A small image classifier, trained from scratch.
Data: trained on microscope photos of single blood and bone marrow cells, 194171 training examples, 36.2 epochs.
Rows from block 4, named by matrix and row number. Rows with one number belong to one channel. Each number is 50 + 10 x the weight over its row's rms, rounded and kept within 0 to 99. All counts start at 0. After the name is the row's rms in percent of the matrix's.
# convs1: grouped (16 groups) 3x3 conv (model.blocks.4.convs.1.weight, 192x12x3x3), inputs within the group 0-5, a 3x3 kernel for each
# convs2: expand pointwise conv (model.blocks.4.convs.2.weight, 384x192x1x1, transposed), outputs 0-54
convs1.32 088:43 45 55 41 68 53 51 27 51 52 60 39 43 46 56 61 40 51 50 33 55 64 53 53 55 45 40 64 51 47 63 45 45 63 40 52 57 56 62 50 55 74 35 69 53 49 41 60 72 51 35 67 49 62
convs1.33 110:57 57 45 32 38 60 55 51 50 56 56 56 54 37 41 37 79 53 45 55 53 47 45 56 47 52 47 52 45 57 51 46 42 42 61 61 54 46 41 51 47 41 58 41 60 43 52 61 57 42 32 49 38 50
convs1.34 096:45 30 31 32 61 41 41 40 27 49 42 46 50 57 68 52 44 55 52 43 40 58 64 62 57 50 45 76 51 63 63 40 61 59 55 65 42 50 58 45 56 56 48 66 58 62 68 48 55 31 55 57 48 52
convs1.35 097:53 51 43 45 29 40 68 42 64 52 34 60 62 40 58 52 53 54 57 42 41 53 53 41 59 45 35 42 31 48 37 45 57 29 49 69 50 56 53 46 49 52 56 38 49 46 57 64 36 44 48 42 39 52
convs1.36 102:40 40 64 51 59 45 50 46 38 55 62 67 55 57 57 42 39 39 53 52 58 49 59 56 42 47 59 50 46 32 62 63 48 47 48 51 40 40 44 42 61 49 61 28 45 64 47 32 52 53 52 41 60 75
convs1.37 097:76 42 56 52 44 46 48 54 47 43 50 50 49 55 39 48 38 61 41 37 55 57 47 59 39 59 60 49 59 49 56 43 51 57 50 52 70 55 52 50 49 45 52 40 54 33 35 58 58 45 43 56 51 55
convs1.38 103:59 57 64 66 55 40 42 45 56 64 39 57 63 51 30 43 51 52 54 55 40 54 44 45 65 63 57 52 55 52 41 59 61 46 49 46 49 35 43 47 56 47 51 64 68 65 62 47 47 47 59 44 46 62
convs1.39 100:59 58 51 48 38 53 61 52 47 58 43 43 54 50 54 32 35 43 62 45 54 60 40 49 58 62 58 45 71 53 42 51 35 36 63 54 51 48 45 60 40 57 46 45 71 52 46 60 52 51 42 46 50 34
convs1.40 102:42 40 60 52 68 38 53 55 46 36 72 58 52 65 54 68 75 72 58 43 39 43 54 51 44 50 51 65 48 55 60 51 72 37 41 46 28 42 45 42 44 48 52 50 55 70 53 38 46 67 50 48 55 71
convs1.41 091:24 64 67 35 52 46 45 40 77 54 55 65 48 45 41 50 61 44 42 48 42 44 46 45 37 37 51 52 39 42 74 52 48 51 38 47 51 40 46 53 55 58 47 49 45 75 44 37 46 65 46 40 54 51
convs1.42 098:36 43 48 41 50 55 59 56 46 38 61 59 51 39 70 41 49 48 34 51 53 58 43 42 56 40 51 79 47 35 42 59 43 36 71 42 52 39 55 47 46 43 61 47 52 60 72 49 30 40 41 44 59 50
convs1.43 099:55 42 49 44 56 69 39 46 72 41 52 50 43 39 42 48 58 61 48 51 51 75 49 52 67 31 43 48 54 54 33 49 47 63 65 38 53 41 41 48 49 54 57 64 44 62 60 65 70 38 50 43 41 32
convs1.44 112:55 54 46 45 54 48 47 39 59 55 35 45 50 63 58 51 49 51 56 50 43 51 52 44 49 59 49 42 72 58 19 49 48 48 58 45 63 48 37 41 45 46 50 58 55 33 39 63 58 46 56 65 46 40
convs1.45 090:52 31 54 55 51 72 47 34 72 47 40 32 49 52 62 62 49 70 54 48 57 40 50 37 57 54 44 46 64 41 48 46 28 51 57 48 64 50 49 52 52 43 43 40 44 49 53 64 57 46 46 50 47 52
convs1.46 100:46 46 63 42 42 53 57 72 45 36 61 45 49 41 65 66 46 42 49 47 56 34 48 39 48 48 39 37 40 40 75 54 52 42 46 56 47 41 58 47 59 48 27 60 49 52 40 47 59 61 40 34 61 60
convs1.47 103:69 56 36 65 50 41 43 29 32 51 55 33 70 58 60 38 41 42 52 66 52 43 53 45 41 54 64 58 54 50 49 44 57 44 43 47 51 50 42 54 50 53 56 57 65 43 61 61 38 40 61 43 41 54
convs1.48 094:52 47 48 63 71 54 51 55 46 48 51 46 46 47 38 41 29 55 34 54 34 55 59 57 60 78 64 47 61 74 66 69 62 43 40 39 58 61 56 60 31 47 45 53 67 51 55 52 50 49 54 47 52 49
convs1.49 095:61 45 53 56 50 47 46 59 60 58 35 28 63 56 52 34 53 52 55 35 49 42 45 39 47 49 64 64 62 62 40 51 28 58 51 54 59 58 60 31 45 47 50 47 47 51 53 75 46 47 63 48 48 48
convs1.50 123:54 37 47 59 52 47 51 53 44 51 53 49 50 35 51 69 53 41 45 68 46 66 14 81 51 70 42 57 51 52 51 52 42 54 30 67 48 51 47 49 51 49 45 48 57 54 59 46 54 39 50 63 46 44
convs1.51 092:44 49 38 41 55 40 41 46 48 56 39 60 49 65 59 50 49 44 67 56 48 64 19 52 73 72 69 45 67 38 57 41 55 38 49 52 64 53 47 40 44 43 52 44 48 46 48 48 33 45 56 43 48 43
convs1.52 103:34 53 48 38 54 48 39 48 54 43 55 57 39 55 40 65 44 49 40 64 48 54 39 64 59 49 54 57 53 40 35 36 48 44 50 51 40 58 46 59 49 55 50 53 64 47 47 45 70 55 56 61 72 47
convs1.53 095:44 45 43 53 58 52 54 55 54 77 77 35 52 61 43 53 66 56 57 51 58 40 43 38 57 46 50 51 69 51 51 53 57 35 36 45 36 52 44 42 48 49 38 45 53 51 43 43 57 45 45 42 50 51
convs1.54 104:45 55 33 54 64 55 39 58 50 61 50 54 40 40 66 32 52 38 29 56 40 67 56 53 35 56 43 53 48 33 46 68 42 44 47 46 52 52 45 36 61 43 66 59 60 57 42 52 45 56 47 57 49 58
convs1.55 098:48 53 63 50 52 47 71 71 75 45 49 38 67 43 45 39 36 39 69 50 77 44 37 57 63 52 59 53 55 55 44 47 51 46 50 48 53 51 50 39 56 40 50 52 48 53 52 50 57 44 60 57 54 66
convs1.56 108:46 43 55 51 58 59 41 60 53 60 47 30 33 71 46 44 56 34 46 43 46 51 62 56 52 52 47 47 60 41 49 43 52 51 54 47 51 56 51 53 57 48 56 31 65 39 62 55 57 52 48 59 48 48
convs1.57 108:46 44 56 56 49 50 48 58 54 41 43 53 57 60 43 57 49 43 43 56 33 37 54 41 22 61 39 61 60 47 54 49 57 45 27 55 65 60 49 43 65 36 49 62 52 49 61 59 52 52 50 51 55 46
convs1.58 093:49 57 44 43 49 51 62 52 57 58 42 51 53 45 63 46 44 48 57 58 51 54 50 55 48 61 45 46 50 67 33 50 72 44 44 61 50 61 62 63 43 49 58 36 62 45 46 47 43 53 52 39 49 45
convs1.59 105:46 49 58 49 62 41 37 47 38 46 50 43 47 39 58 34 50 57 41 49 35 35 82 47 33 68 30 42 43 54 57 46 44 69 56 59 45 48 51 47 39 46 54 57 59 58 65 69 50 48 47 53 35 55
convs1.60 084:44 39 37 63 52 46 60 54 55 52 45 55 29 58 45 35 49 49 47 51 70 53 56 40 59 47 48 51 61 50 44 49 60 51 49 48 48 31 24 59 53 36 52 53 50 47 52 49 60 45 38 45 59 38
convs1.61 099:40 50 45 51 42 37 79 75 67 49 40 59 38 46 45 46 38 46 43 40 55 71 38 50 52 23 43 54 47 56 54 63 50 42 52 41 53 45 52 56 37 55 57 62 53 62 51 55 54 46 54 44 42 55
convs1.62 102:47 57 61 47 50 41 56 40 52 51 41 49 50 58 51 41 50 47 40 55 80 68 48 57 49 33 46 42 56 36 58 59 61 49 42 45 62 62 55 43 46 45 51 46 42 39 55 55 48 48 35 60 52 53
convs1.63 094:54 45 42 51 49 61 47 47 41 47 48 38 50 51 44 40 59 40 54 68 49 30 59 57 49 57 62 55 59 47 64 54 54 60 66 46 34 43 40 30 63 52 46 49 45 48 51 51 37 46 65 56 51 53
convs1.64 094:45 27 53 44 52 51 50 50 54 61 36 60 55 49 54 67 51 46 50 56 38 43 56 53 54 52 38 52 34 59 52 54 57 51 59 73 46 48 43 48 57 43 38 60 38 54 53 39 55 46 42 69 43 47
convs1.65 093:57 63 54 62 47 50 43 46 48 36 37 46 47 52 59 54 52 48 48 45 30 44 39 49 48 65 59 52 47 52 44 37 65 52 54 55 59 62 69 52 38 46 44 41 48 39 47 41 57 49 39 42 41 37
convs1.66 088:50 45 53 46 49 60 44 52 40 55 59 47 44 42 49 65 40 61 61 54 82 57 46 46 56 38 44 47 60 52 47 61 53 56 46 55 49 53 43 43 49 48 47 49 53 48 44 60 53 43 67 62 44 43
convs1.67 097:36 44 49 60 49 43 51 57 61 53 41 37 58 58 51 46 42 49 62 71 63 63 50 36 43 37 40 43 53 51 64 45 58 51 47 54 40 57 49 38 51 37 44 42 41 57 43 55 52 53 57 50 55 39
convs1.68 095:64 39 65 45 54 43 46 40 61 52 50 48 39 56 39 43 44 53 58 45 60 53 56 46 50 41 59 62 55 55 42 47 68 48 71 40 47 52 61 61 38 40 40 28 39 45 47 49 52 48 50 52 57 44
convs1.69 097:55 36 38 64 62 54 56 60 54 40 40 34 36 58 42 40 39 50 42 59 59 45 46 51 30 29 57 39 38 50 63 52 57 38 63 46 49 56 58 51 40 60 57 39 57 42 51 42 62 43 48 42 41 38
convs1.70 101:47 36 60 60 69 56 50 38 44 55 49 48 39 39 38 54 45 51 50 63 50 65 35 53 45 56 42 47 48 55 48 53 56 45 47 42 63 42 45 54 45 56 51 53 50 43 51 35 63 45 55 55 45 41
convs1.71 098:36 40 40 50 53 51 59 45 49 56 56 43 47 47 59 50 61 63 50 51 57 47 47 54 41 63 48 52 42 54 52 49 39 44 47 50 64 42 60 56 24 64 58 57 73 46 50 48 49 46 49 63 56 54
convs1.72 095:59 36 46 50 42 61 53 45 71 58 48 50 46 54 55 41 29 46 44 34 45 48 59 55 59 44 52 54 35 54 63 44 49 70 65 35 48 45 39 68 46 43 68 51 56 51 46 72 39 56 65 42 46 57
convs1.73 097:49 44 59 51 41 30 36 39 54 54 43 62 46 46 61 28 43 47 49 59 55 54 55 42 59 59 45 52 49 57 71 67 38 36 71 36 35 52 30 41 71 45 41 53 50 45 49 48 40 56 43 43 53 48
convs1.74 091:54 41 62 67 59 32 51 47 62 46 53 42 56 58 37 51 42 39 54 50 64 38 37 76 38 60 73 50 61 58 43 48 62 55 46 56 54 57 53 37 39 48 31 68 32 38 44 51 58 35 46 49 41 57
convs1.75 109:44 65 52 51 32 63 41 45 52 42 34 40 49 43 41 61 53 43 53 45 57 48 35 57 63 27 53 58 55 48 61 31 48 51 55 38 52 40 57 42 48 67 46 46 57 55 48 63 36 28 62 39 49 61
convs1.76 086:55 49 45 46 51 52 40 63 53 46 42 67 65 53 58 52 52 55 44 51 50 58 47 27 64 64 39 52 27 71 42 44 49 45 52 65 53 38 44 53 48 36 82 39 36 39 41 58 49 54 44 42 64 52
convs1.77 105:47 38 66 48 53 45 38 54 35 58 48 50 47 56 34 48 59 53 63 58 54 43 40 39 44 53 48 59 43 44 52 55 46 42 47 55 35 56 26 33 49 48 63 34 70 48 49 63 52 55 41 56 50 37
convs1.78 105:61 55 62 37 42 50 53 40 60 40 52 54 40 58 56 33 51 57 65 41 54 45 42 38 66 56 43 35 62 84 38 38 72 39 35 57 42 45 44 44 51 38 49 51 50 68 61 48 74 41 30 72 43 41
convs1.79 091:66 26 48 49 47 70 44 49 51 50 46 52 59 45 71 36 44 75 43 67 45 54 44 30 47 39 49 51 65 46 25 60 50 45 53 27 50 60 57 48 52 48 41 77 54 61 38 56 33 59 39 48 65 29
convs1.80 096:49 40 42 31 59 35 52 31 43 50 46 46 58 53 47 49 68 48 73 59 49 53 50 75 49 40 53 43 47 32 46 36 66 60 50 56 61 42 45 57 53 44 44 49 40 41 52 35 64 42 46 65 51 36
convs1.81 102:33 63 39 42 65 48 30 52 56 41 54 32 41 69 60 40 55 48 65 57 53 59 45 48 67 46 45 53 62 53 49 39 74 40 39 51 55 43 43 73 52 50 53 44 45 55 48 48 71 50 31 57 55 31
convs1.82 109:52 60 30 50 34 48 68 59 63 51 56 46 46 46 49 42 40 52 55 39 51 47 53 43 52 45 50 40 48 43 70 48 53 56 54 57 39 40 65 63 30 71 55 44 75 34 60 30 50 51 71 62 43 56
convs1.83 096:48 33 59 49 59 54 55 36 39 56 62 52 56 69 46 45 43 42 47 34 40 45 32 63 45 46 79 43 43 56 53 56 47 47 53 41 68 60 34 56 55 29 47 51 44 52 64 50 56 33 48 62 41 45
convs1.84 105:57 37 66 45 46 60 59 44 52 51 37 48 39 67 41 38 49 54 53 41 50 34 56 50 48 31 45 64 46 51 51 56 40 47 44 45 39 42 49 53 60 49 65 67 56 30 32 34 56 57 52 59 44 38
convs1.85 082:47 55 63 51 51 39 54 40 46 57 37 48 43 65 57 39 47 44 35 35 46 52 54 59 41 56 37 36 51 35 56 70 52 36 30 45 58 65 70 51 54 51 45 24 45 32 85 45 42 49 51 48 54 43
convs1.86 105:50 47 47 43 71 34 40 76 64 47 46 41 53 33 68 59 46 59 44 43 46 69 33 36 49 42 62 59 51 47 46 46 57 55 58 57 66 41 47 54 58 31 56 55 48 54 32 57 67 49 38 36 41 57
convs1.87 101:44 44 55 64 59 70 42 45 49 53 54 66 43 36 51 47 32 58 44 43 50 47 37 49 29 34 43 45 46 54 56 41 45 43 47 35 57 51 64 41 49 53 40 61 49 38 37 30 58 48 61 70 68 74
convs1.88 108:38 54 54 53 62 51 44 55 35 49 43 39 52 45 47 48 63 45 66 45 48 51 34 42 70 52 64 61 69 70 54 28 42 46 49 54 51 65 50 41 35 47 53 59 60 63 66 66 45 36 38 50 43 53
convs1.89 106:57 37 57 55 38 68 64 46 55 54 54 52 45 50 59 45 37 51 42 66 45 55 40 25 59 23 70 54 46 51 48 44 42 48 37 45 51 59 60 34 44 60 39 58 36 40 58 42 43 48 40 67 48 73
convs1.90 100:55 37 47 54 58 50 38 68 40 54 41 55 38 30 59 47 67 40 72 77 69 35 23 52 72 53 54 52 47 54 37 42 47 46 48 53 51 41 55 46 48 45 49 48 61 57 54 53 51 31 77 59 48 49
convs1.91 101:52 47 44 72 52 75 48 46 46 60 71 57 58 44 47 30 28 26 42 54 44 47 44 51 34 45 43 56 49 56 45 50 46 53 53 51 51 53 50 49 63 59 53 55 46 29 38 35 40 46 42 55 65 66
convs1.92 105:58 62 47 41 55 44 49 44 51 35 37 39 56 64 36 40 52 43 54 46 50 53 59 47 44 46 41 67 45 62 62 44 61 71 59 76 48 57 41 58 45 52 43 62 60 58 68 55 26 44 38 52 40 49
convs2.32 093:44 28 55 52 63 36 60 50 34 36 30 58 50 66 63 45 72 39 45 40 66 41 28 45 47 55 56 49 39 67 57 59 44 37 42 31 65 43 63 46 61 56 34 58 37 49 54 48 64 37 46 62 48 49 46
convs2.33 097:61 68 50 45 46 61 45 40 52 40 68 49 57 16 53 49 38 61 48 52 35 60 44 41 42 51 46 58 71 51 39 48 56 25 53 40 52 36 23 37 38 49 61 51 51 57 53 49 39 57 33 56 49 43 41
convs2.34 099:57 64 44 41 46 59 58 56 46 50 53 52 43 74 73 52 51 54 58 52 43 45 59 56 43 49 54 37 21 35 39 54 47 51 57 54 45 57 60 69 55 41 45 53 53 45 46 53 59 49 52 40 47 64 37
convs2.35 101:47 45 41 45 66 55 48 61 45 49 39 36 37 46 50 56 13 37 61 53 53 50 61 51 50 58 31 43 52 57 65 44 53 46 38 67 38 54 61 54 49 42 47 65 53 48 43 35 60 48 50 52 48 50 57
convs2.36 096:59 42 47 50 58 61 52 58 40 47 58 58 41 67 43 45 40 38 47 52 50 47 57 37 64 61 59 47 51 45 28 61 47 32 58 78 47 59 64 35 53 33 51 31 65 51 56 46 57 37 61 48 48 53 44
convs2.37 095:52 59 48 46 35 41 42 65 38 48 31 56 54 52 35 52 68 45 57 43 41 51 50 38 49 41 53 49 49 46 63 49 60 51 61 44 49 48 57 47 66 58 58 69 37 40 40 53 47 37 33 60 50 49 58
convs2.38 101:36 66 50 38 39 46 23 68 49 59 65 55 67 51 60 43 34 58 41 49 66 58 58 47 58 57 61 53 47 57 60 52 74 33 59 56 60 53 47 73 41 55 59 46 54 54 45 57 38 53 54 30 54 53 39
convs2.39 098:55 31 46 42 55 49 47 57 56 44 33 71 47 45 43 51 49 51 58 52 36 64 38 49 59 43 41 52 31 60 48 53 33 35 53 60 50 44 48 38 54 60 47 64 57 43 54 36 30 48 43 47 52 44 56
convs2.40 093:58 54 47 47 76 44 50 51 53 30 70 38 43 50 36 48 49 53 44 52 55 50 54 42 45 50 50 52 42 56 26 48 33 53 50 58 57 43 66 44 50 23 39 35 44 57 43 48 43 55 61 43 53 34 52
convs2.41 091:42 51 46 53 44 55 42 49 45 51 59 46 27 46 59 48 65 58 54 41 56 49 57 44 47 29 57 47 58 32 30 59 49 48 46 43 48 51 41 52 61 38 46 45 50 50 55 61 39 38 62 66 45 63 47
convs2.42 099:56 69 51 44 51 43 40 54 52 44 61 61 34 48 51 54 47 43 47 51 43 48 60 50 49 43 41 58 38 41 45 47 58 43 67 42 51 45 54 39 63 56 36 54 48 41 53 61 57 39 39 41 48 42 54
convs2.43 093:43 54 47 48 46 50 38 58 35 45 51 31 59 56 58 51 49 49 57 51 65 49 50 64 35 56 48 70 44 57 65 56 62 40 55 46 47 37 54 55 34 56 48 45 54 32 51 27 30 45 53 53 46 44 41
convs2.44 092:49 47 51 51 49 52 68 52 53 59 45 40 54 39 32 40 56 42 59 61 60 54 56 43 59 55 40 59 54 38 49 53 53 57 36 51 53 64 45 54 42 51 36 66 68 46 40 57 68 52 62 53 52 49 52
convs2.45 098:60 55 47 41 42 50 48 60 47 63 64 64 50 47 42 55 54 32 62 56 59 29 56 49 60 42 40 42 46 50 53 46 62 44 55 77 44 64 46 53 61 52 47 62 50 58 58 39 60 58 30 50 45 64 41
convs2.46 101:50 63 55 50 37 41 46 38 63 53 52 63 49 27 54 52 47 41 47 50 58 53 41 49 59 61 45 58 40 59 49 54 30 44 47 56 38 45 50 50 73 58 41 39 52 45 46 45 40 48 63 63 53 46 43
convs2.47 104:36 68 54 47 53 57 48 63 40 51 78 71 51 60 42 51 51 50 61 54 51 47 66 55 49 61 43 52 51 74 50 49 49 35 49 48 53 46 54 50 62 64 22 46 50 68 46 44 76 48 60 58 52 52 47
convs2.48 108:47 41 42 55 49 54 45 48 58 38 45 45 60 36 50 26 36 30 47 44 34 61 50 68 39 65 71 60 47 52 42 57 42 53 64 69 45 49 42 40 62 46 61 38 49 72 55 53 62 43 54 58 44 40 53
convs2.49 101:51 46 51 54 46 53 44 65 41 69 16 55 51 37 53 43 43 38 44 51 55 51 53 71 46 39 59 48 54 37 54 56 52 48 58 67 41 56 58 48 37 43 41 49 39 61 49 44 43 46 57 37 57 57 57
convs2.50 108:53 45 49 52 38 54 41 48 42 31 58 50 44 52 51 50 48 33 54 51 63 54 45 32 48 39 48 42 37 48 35 45 52 57 60 42 57 59 44 48 47 61 30 51 37 35 49 31 53 44 36 57 49 57 46
convs2.51 101:53 44 47 38 50 63 48 60 39 40 56 65 41 36 66 37 42 38 39 55 66 47 57 78 63 54 56 45 45 46 57 41 47 65 54 49 47 51 42 44 37 55 43 28 46 62 46 52 64 43 48 58 55 49 46
convs2.52 106:46 41 53 52 60 52 50 42 51 49 42 54 48 58 40 59 42 41 54 58 44 62 54 51 47 61 37 31 52 37 32 43 41 54 59 51 56 48 42 79 43 41 52 39 54 31 60 62 46 58 52 80 47 41 47
convs2.53 103:48 51 45 39 55 45 43 61 39 64 54 36 40 39 57 52 47 60 51 47 39 56 52 36 41 63 67 77 39 52 44 41 62 57 32 57 51 36 48 47 54 47 49 43 55 42 67 65 47 66 49 31 44 59 58
convs2.54 103:51 49 42 47 56 44 57 64 55 72 39 42 57 41 45 55 73 50 41 46 42 45 45 57 52 55 41 37 56 57 34 30 55 36 38 48 50 42 46 48 40 52 56 44 49 55 41 47 40 48 41 42 50 66 40
convs2.55 114:37 43 51 40 56 52 46 53 34 51 44 60 58 40 49 51 47 59 58 52 80 52 55 41 33 50 71 46 47 56 50 50 45 42 49 44 61 47 63 70 55 58 57 55 48 35 60 43 45 54 59 61 50 61 58
convs2.56 096:52 45 56 50 62 33 57 43 63 37 58 52 44 56 44 47 42 56 51 47 43 51 56 61 39 48 49 61 32 40 68 65 59 44 40 50 33 53 43 55 52 38 39 40 51 43 69 38 57 53 51 54 45 54 49
convs2.57 104:49 43 51 42 45 53 40 36 47 40 43 52 54 70 53 50 69 38 57 61 35 58 50 63 39 40 41 49 62 48 47 46 43 64 68 55 60 54 56 43 59 49 45 52 46 48 50 57 55 35 41 53 52 45 49
convs2.58 095:39 57 52 46 48 47 51 56 43 49 30 53 44 27 55 40 43 46 47 44 57 51 55 53 42 63 36 37 60 38 68 49 58 30 43 59 49 64 59 50 44 65 69 47 44 30 58 54 47 40 52 55 49 55 40
convs2.59 110:45 40 50 68 61 44 52 49 61 53 55 49 56 66 47 51 63 62 45 50 69 46 33 33 38 53 58 47 56 60 40 62 49 49 47 52 58 49 62 40 45 37 65 52 44 47 59 40 57 58 50 42 54 33 55
convs2.60 103:62 47 48 65 24 65 36 43 67 66 65 47 51 51 59 51 40 53 65 56 34 46 29 66 56 70 40 53 53 46 48 57 45 61 69 48 50 56 56 35 53 40 51 52 47 58 50 51 65 54 57 53 52 40 46
convs2.61 108:59 46 48 50 67 62 52 49 59 57 30 60 49 39 57 58 51 44 53 56 62 45 50 41 51 53 21 47 65 19 48 46 42 66 61 58 59 44 62 60 47 46 37 45 46 61 55 38 65 40 60 46 53 47 59
convs2.62 097:56 49 51 50 43 48 60 52 54 52 71 48 53 40 34 62 35 37 44 50 42 53 45 64 69 34 56 44 65 30 64 37 39 61 63 22 54 33 35 56 46 68 57 42 49 48 44 41 56 43 68 48 45 52 60
convs2.63 102:39 49 52 50 51 42 59 56 51 52 39 50 51 60 57 55 50 56 48 52 57 60 74 49 54 52 58 54 51 63 37 50 59 39 59 47 53 52 47 60 58 54 49 61 38 49 48 40 70 58 63 58 51 66 46
convs2.64 094:70 35 50 40 47 60 46 26 60 60 34 41 58 24 53 46 67 59 47 48 35 51 48 56 61 51 75 42 57 46 42 31 51 38 56 44 55 48 37 38 54 51 43 62 58 52 49 53 63 31 49 43 50 46 60
convs2.65 100:57 42 44 61 50 62 52 50 57 45 65 41 57 44 57 53 42 56 58 53 59 50 36 23 71 59 57 40 60 61 52 59 36 43 30 49 40 52 41 43 64 57 59 52 53 34 40 42 39 53 47 47 49 52 58
convs2.66 102:51 38 51 52 52 40 48 41 47 44 45 56 50 47 40 54 47 47 39 55 33 54 61 62 52 79 60 35 55 55 63 64 61 54 58 57 46 41 21 51 56 47 61 57 48 46 44 67 40 53 62 44 52 53 50
convs2.67 104:44 41 57 49 18 57 69 56 53 52 67 55 49 50 53 53 48 48 52 43 30 43 44 47 49 57 60 45 36 40 40 52 35 54 67 47 36 62 24 37 45 72 64 62 48 53 50 41 29 37 61 19 53 52 43
convs2.68 102:45 60 48 58 38 35 50 34 45 63 53 38 47 41 53 57 52 36 38 62 36 42 30 56 42 48 53 48 80 65 49 54 47 52 58 49 53 53 60 51 57 54 40 70 41 49 53 50 46 37 46 56 51 46 41
convs2.69 098:35 45 56 41 54 55 58 59 40 57 59 50 51 34 32 37 54 55 61 46 61 47 68 37 67 63 48 67 44 47 34 58 36 52 51 52 52 64 48 56 46 64 52 52 52 54 66 46 46 66 52 44 51 49 48
convs2.70 101:60 37 55 42 64 38 38 37 42 57 56 41 39 59 69 54 31 57 47 65 39 57 40 41 43 54 58 53 62 60 51 59 58 61 40 12 42 48 40 40 62 66 50 65 64 48 57 38 43 55 53 53 46 56 47
convs2.71 102:57 47 62 55 50 53 37 47 28 55 44 32 52 46 26 47 51 67 60 54 61 47 39 47 43 47 52 56 61 66 65 40 53 58 47 52 46 50 45 31 53 49 53 55 39 53 54 56 45 47 40 61 47 47 50
convs2.72 102:59 59 51 74 57 41 62 47 37 32 54 47 64 63 48 32 42 54 49 42 46 55 49 39 79 48 47 54 35 51 61 64 51 60 51 64 43 38 37 51 61 33 39 56 52 66 48 53 55 56 60 62 62 41 56
convs2.73 099:63 54 47 37 47 41 48 42 62 51 32 43 49 51 45 34 39 52 66 56 49 75 57 49 46 42 51 40 63 32 60 59 43 51 46 61 30 64 34 43 54 53 42 45 41 63 50 38 64 67 48 28 51 53 54
convs2.74 101:32 66 51 31 40 55 52 49 59 56 52 65 42 35 63 49 65 44 53 46 55 55 37 58 53 69 53 36 48 56 52 53 64 40 42 33 44 59 44 34 47 53 76 41 46 40 38 43 45 54 53 46 48 59 44
convs2.75 101:46 45 54 47 60 39 58 59 60 43 43 46 44 54 59 48 45 47 45 34 59 56 59 46 55 60 58 54 56 51 36 48 52 45 48 38 53 36 54 59 53 34 74 64 48 65 57 54 50 53 39 55 51 44 49
convs2.76 103:50 47 48 39 42 34 46 56 49 43 67 42 54 38 53 47 62 59 40 55 55 29 36 70 45 40 49 56 48 47 53 47 58 42 37 27 60 46 53 49 36 45 40 46 57 40 51 38 47 47 48 50 54 50 54
convs2.77 103:56 19 45 49 51 56 48 36 50 56 39 46 56 46 50 33 52 41 55 46 50 73 54 39 31 61 56 48 47 52 60 47 45 50 42 50 58 48 49 52 49 34 38 73 51 45 53 70 34 60 25 36 49 46 51
convs2.78 107:58 34 56 67 37 63 52 49 51 61 42 55 44 38 49 60 54 27 45 45 65 43 37 44 66 55 54 48 55 55 60 60 44 69 48 56 50 53 46 47 49 63 46 19 53 44 47 61 44 53 51 35 50 61 45
convs2.79 099:34 61 48 46 50 43 32 50 52 42 46 56 55 42 48 66 40 51 51 49 57 61 39 33 63 62 69 51 42 61 51 77 51 49 68 61 48 52 54 51 46 52 63 56 48 62 53 70 48 58 34 41 56 41 67
convs2.80 105:54 24 54 55 66 58 44 59 56 64 62 53 52 60 59 37 63 63 57 47 50 68 45 69 41 51 46 70 47 52 51 49 51 54 54 47 57 57 55 44 56 43 34 51 46 34 36 48 47 30 56 48 48 44 35
convs2.81 103:49 45 46 42 54 52 37 32 64 45 63 64 54 41 57 42 58 37 47 49 40 55 49 66 57 43 67 55 47 40 49 58 36 72 59 57 53 61 63 39 59 68 48 38 56 40 56 46 41 41 50 60 51 49 48
convs2.82 096:49 64 52 33 56 40 71 47 45 45 45 34 63 50 57 65 49 61 51 55 42 58 49 59 36 44 39 51 46 54 44 65 59 46 41 59 46 12 45 63 42 77 65 48 53 49 41 53 59 57 48 33 52 56 47
convs2.83 103:48 52 54 59 49 41 49 51 51 42 42 53 56 59 55 54 51 43 48 56 53 46 59 62 56 57 43 65 56 47 67 50 47 35 36 37 64 45 46 44 56 34 43 49 50 50 47 57 34 41 67 43 45 50 43
convs2.84 103:45 59 54 67 56 71 76 48 44 62 52 44 56 37 70 50 53 58 54 60 39 62 31 64 45 82 43 52 44 41 43 52 38 47 46 48 39 43 56 59 26 51 46 60 51 58 43 41 35 55 60 67 56 56 56
convs2.85 104:67 57 45 60 66 40 40 33 37 50 56 44 42 39 54 55 60 56 62 44 58 57 63 66 61 40 60 57 43 48 57 57 60 49 42 55 46 51 55 58 54 52 21 38 52 35 49 39 41 50 18 45 46 43 63
convs2.86 096:47 53 42 42 49 50 34 56 32 51 50 56 42 43 43 48 47 49 52 53 39 55 60 53 34 53 52 55 46 57 46 57 49 51 60 40 43 60 51 56 63 61 54 53 47 26 45 48 53 44 69 59 56 49 42
convs2.87 103:55 57 51 67 49 41 47 55 54 61 30 65 48 46 61 49 70 60 46 56 54 49 39 46 61 66 64 33 55 51 52 63 45 60 36 38 45 49 40 54 28 65 65 46 45 44 51 50 46 57 46 43 44 52 49
convs2.88 102:60 46 54 49 60 46 34 44 47 57 23 41 49 46 35 61 54 65 47 49 39 55 54 59 55 57 34 56 54 65 48 49 53 58 46 10 38 35 51 53 38 61 64 43 48 42 64 38 44 41 64 42 46 63 43
convs2.89 097:49 81 47 53 52 23 47 53 52 29 51 67 40 55 55 47 55 35 31 46 33 50 61 55 36 58 55 47 65 54 46 44 33 62 44 38 55 61 53 38 57 45 59 53 54 45 52 52 50 47 54 63 50 48 57
convs2.90 103:36 40 52 49 51 52 31 48 57 26 39 47 63 57 41 54 41 46 43 53 47 49 56 40 48 41 52 58 35 60 50 49 58 58 70 60 56 41 59 40 64 48 46 45 46 33 48 56 50 46 49 57 52 61 50
convs2.91 105:51 52 51 63 52 53 63 49 53 60 63 59 63 61 64 55 43 59 62 51 50 65 43 58 36 50 69 59 52 42 53 41 42 48 51 53 54 53 36 43 47 54 41 43 47 49 68 52 42 69 37 40 52 46 47
convs2.92 111:44 49 51 60 47 47 48 52 50 60 69 50 62 46 43 47 67 45 39 51 70 58 42 55 34 56 46 57 49 37 51 45 68 66 41 50 56 58 51 50 28 52 53 66 48 40 45 78 64 40 69 72 50 52 47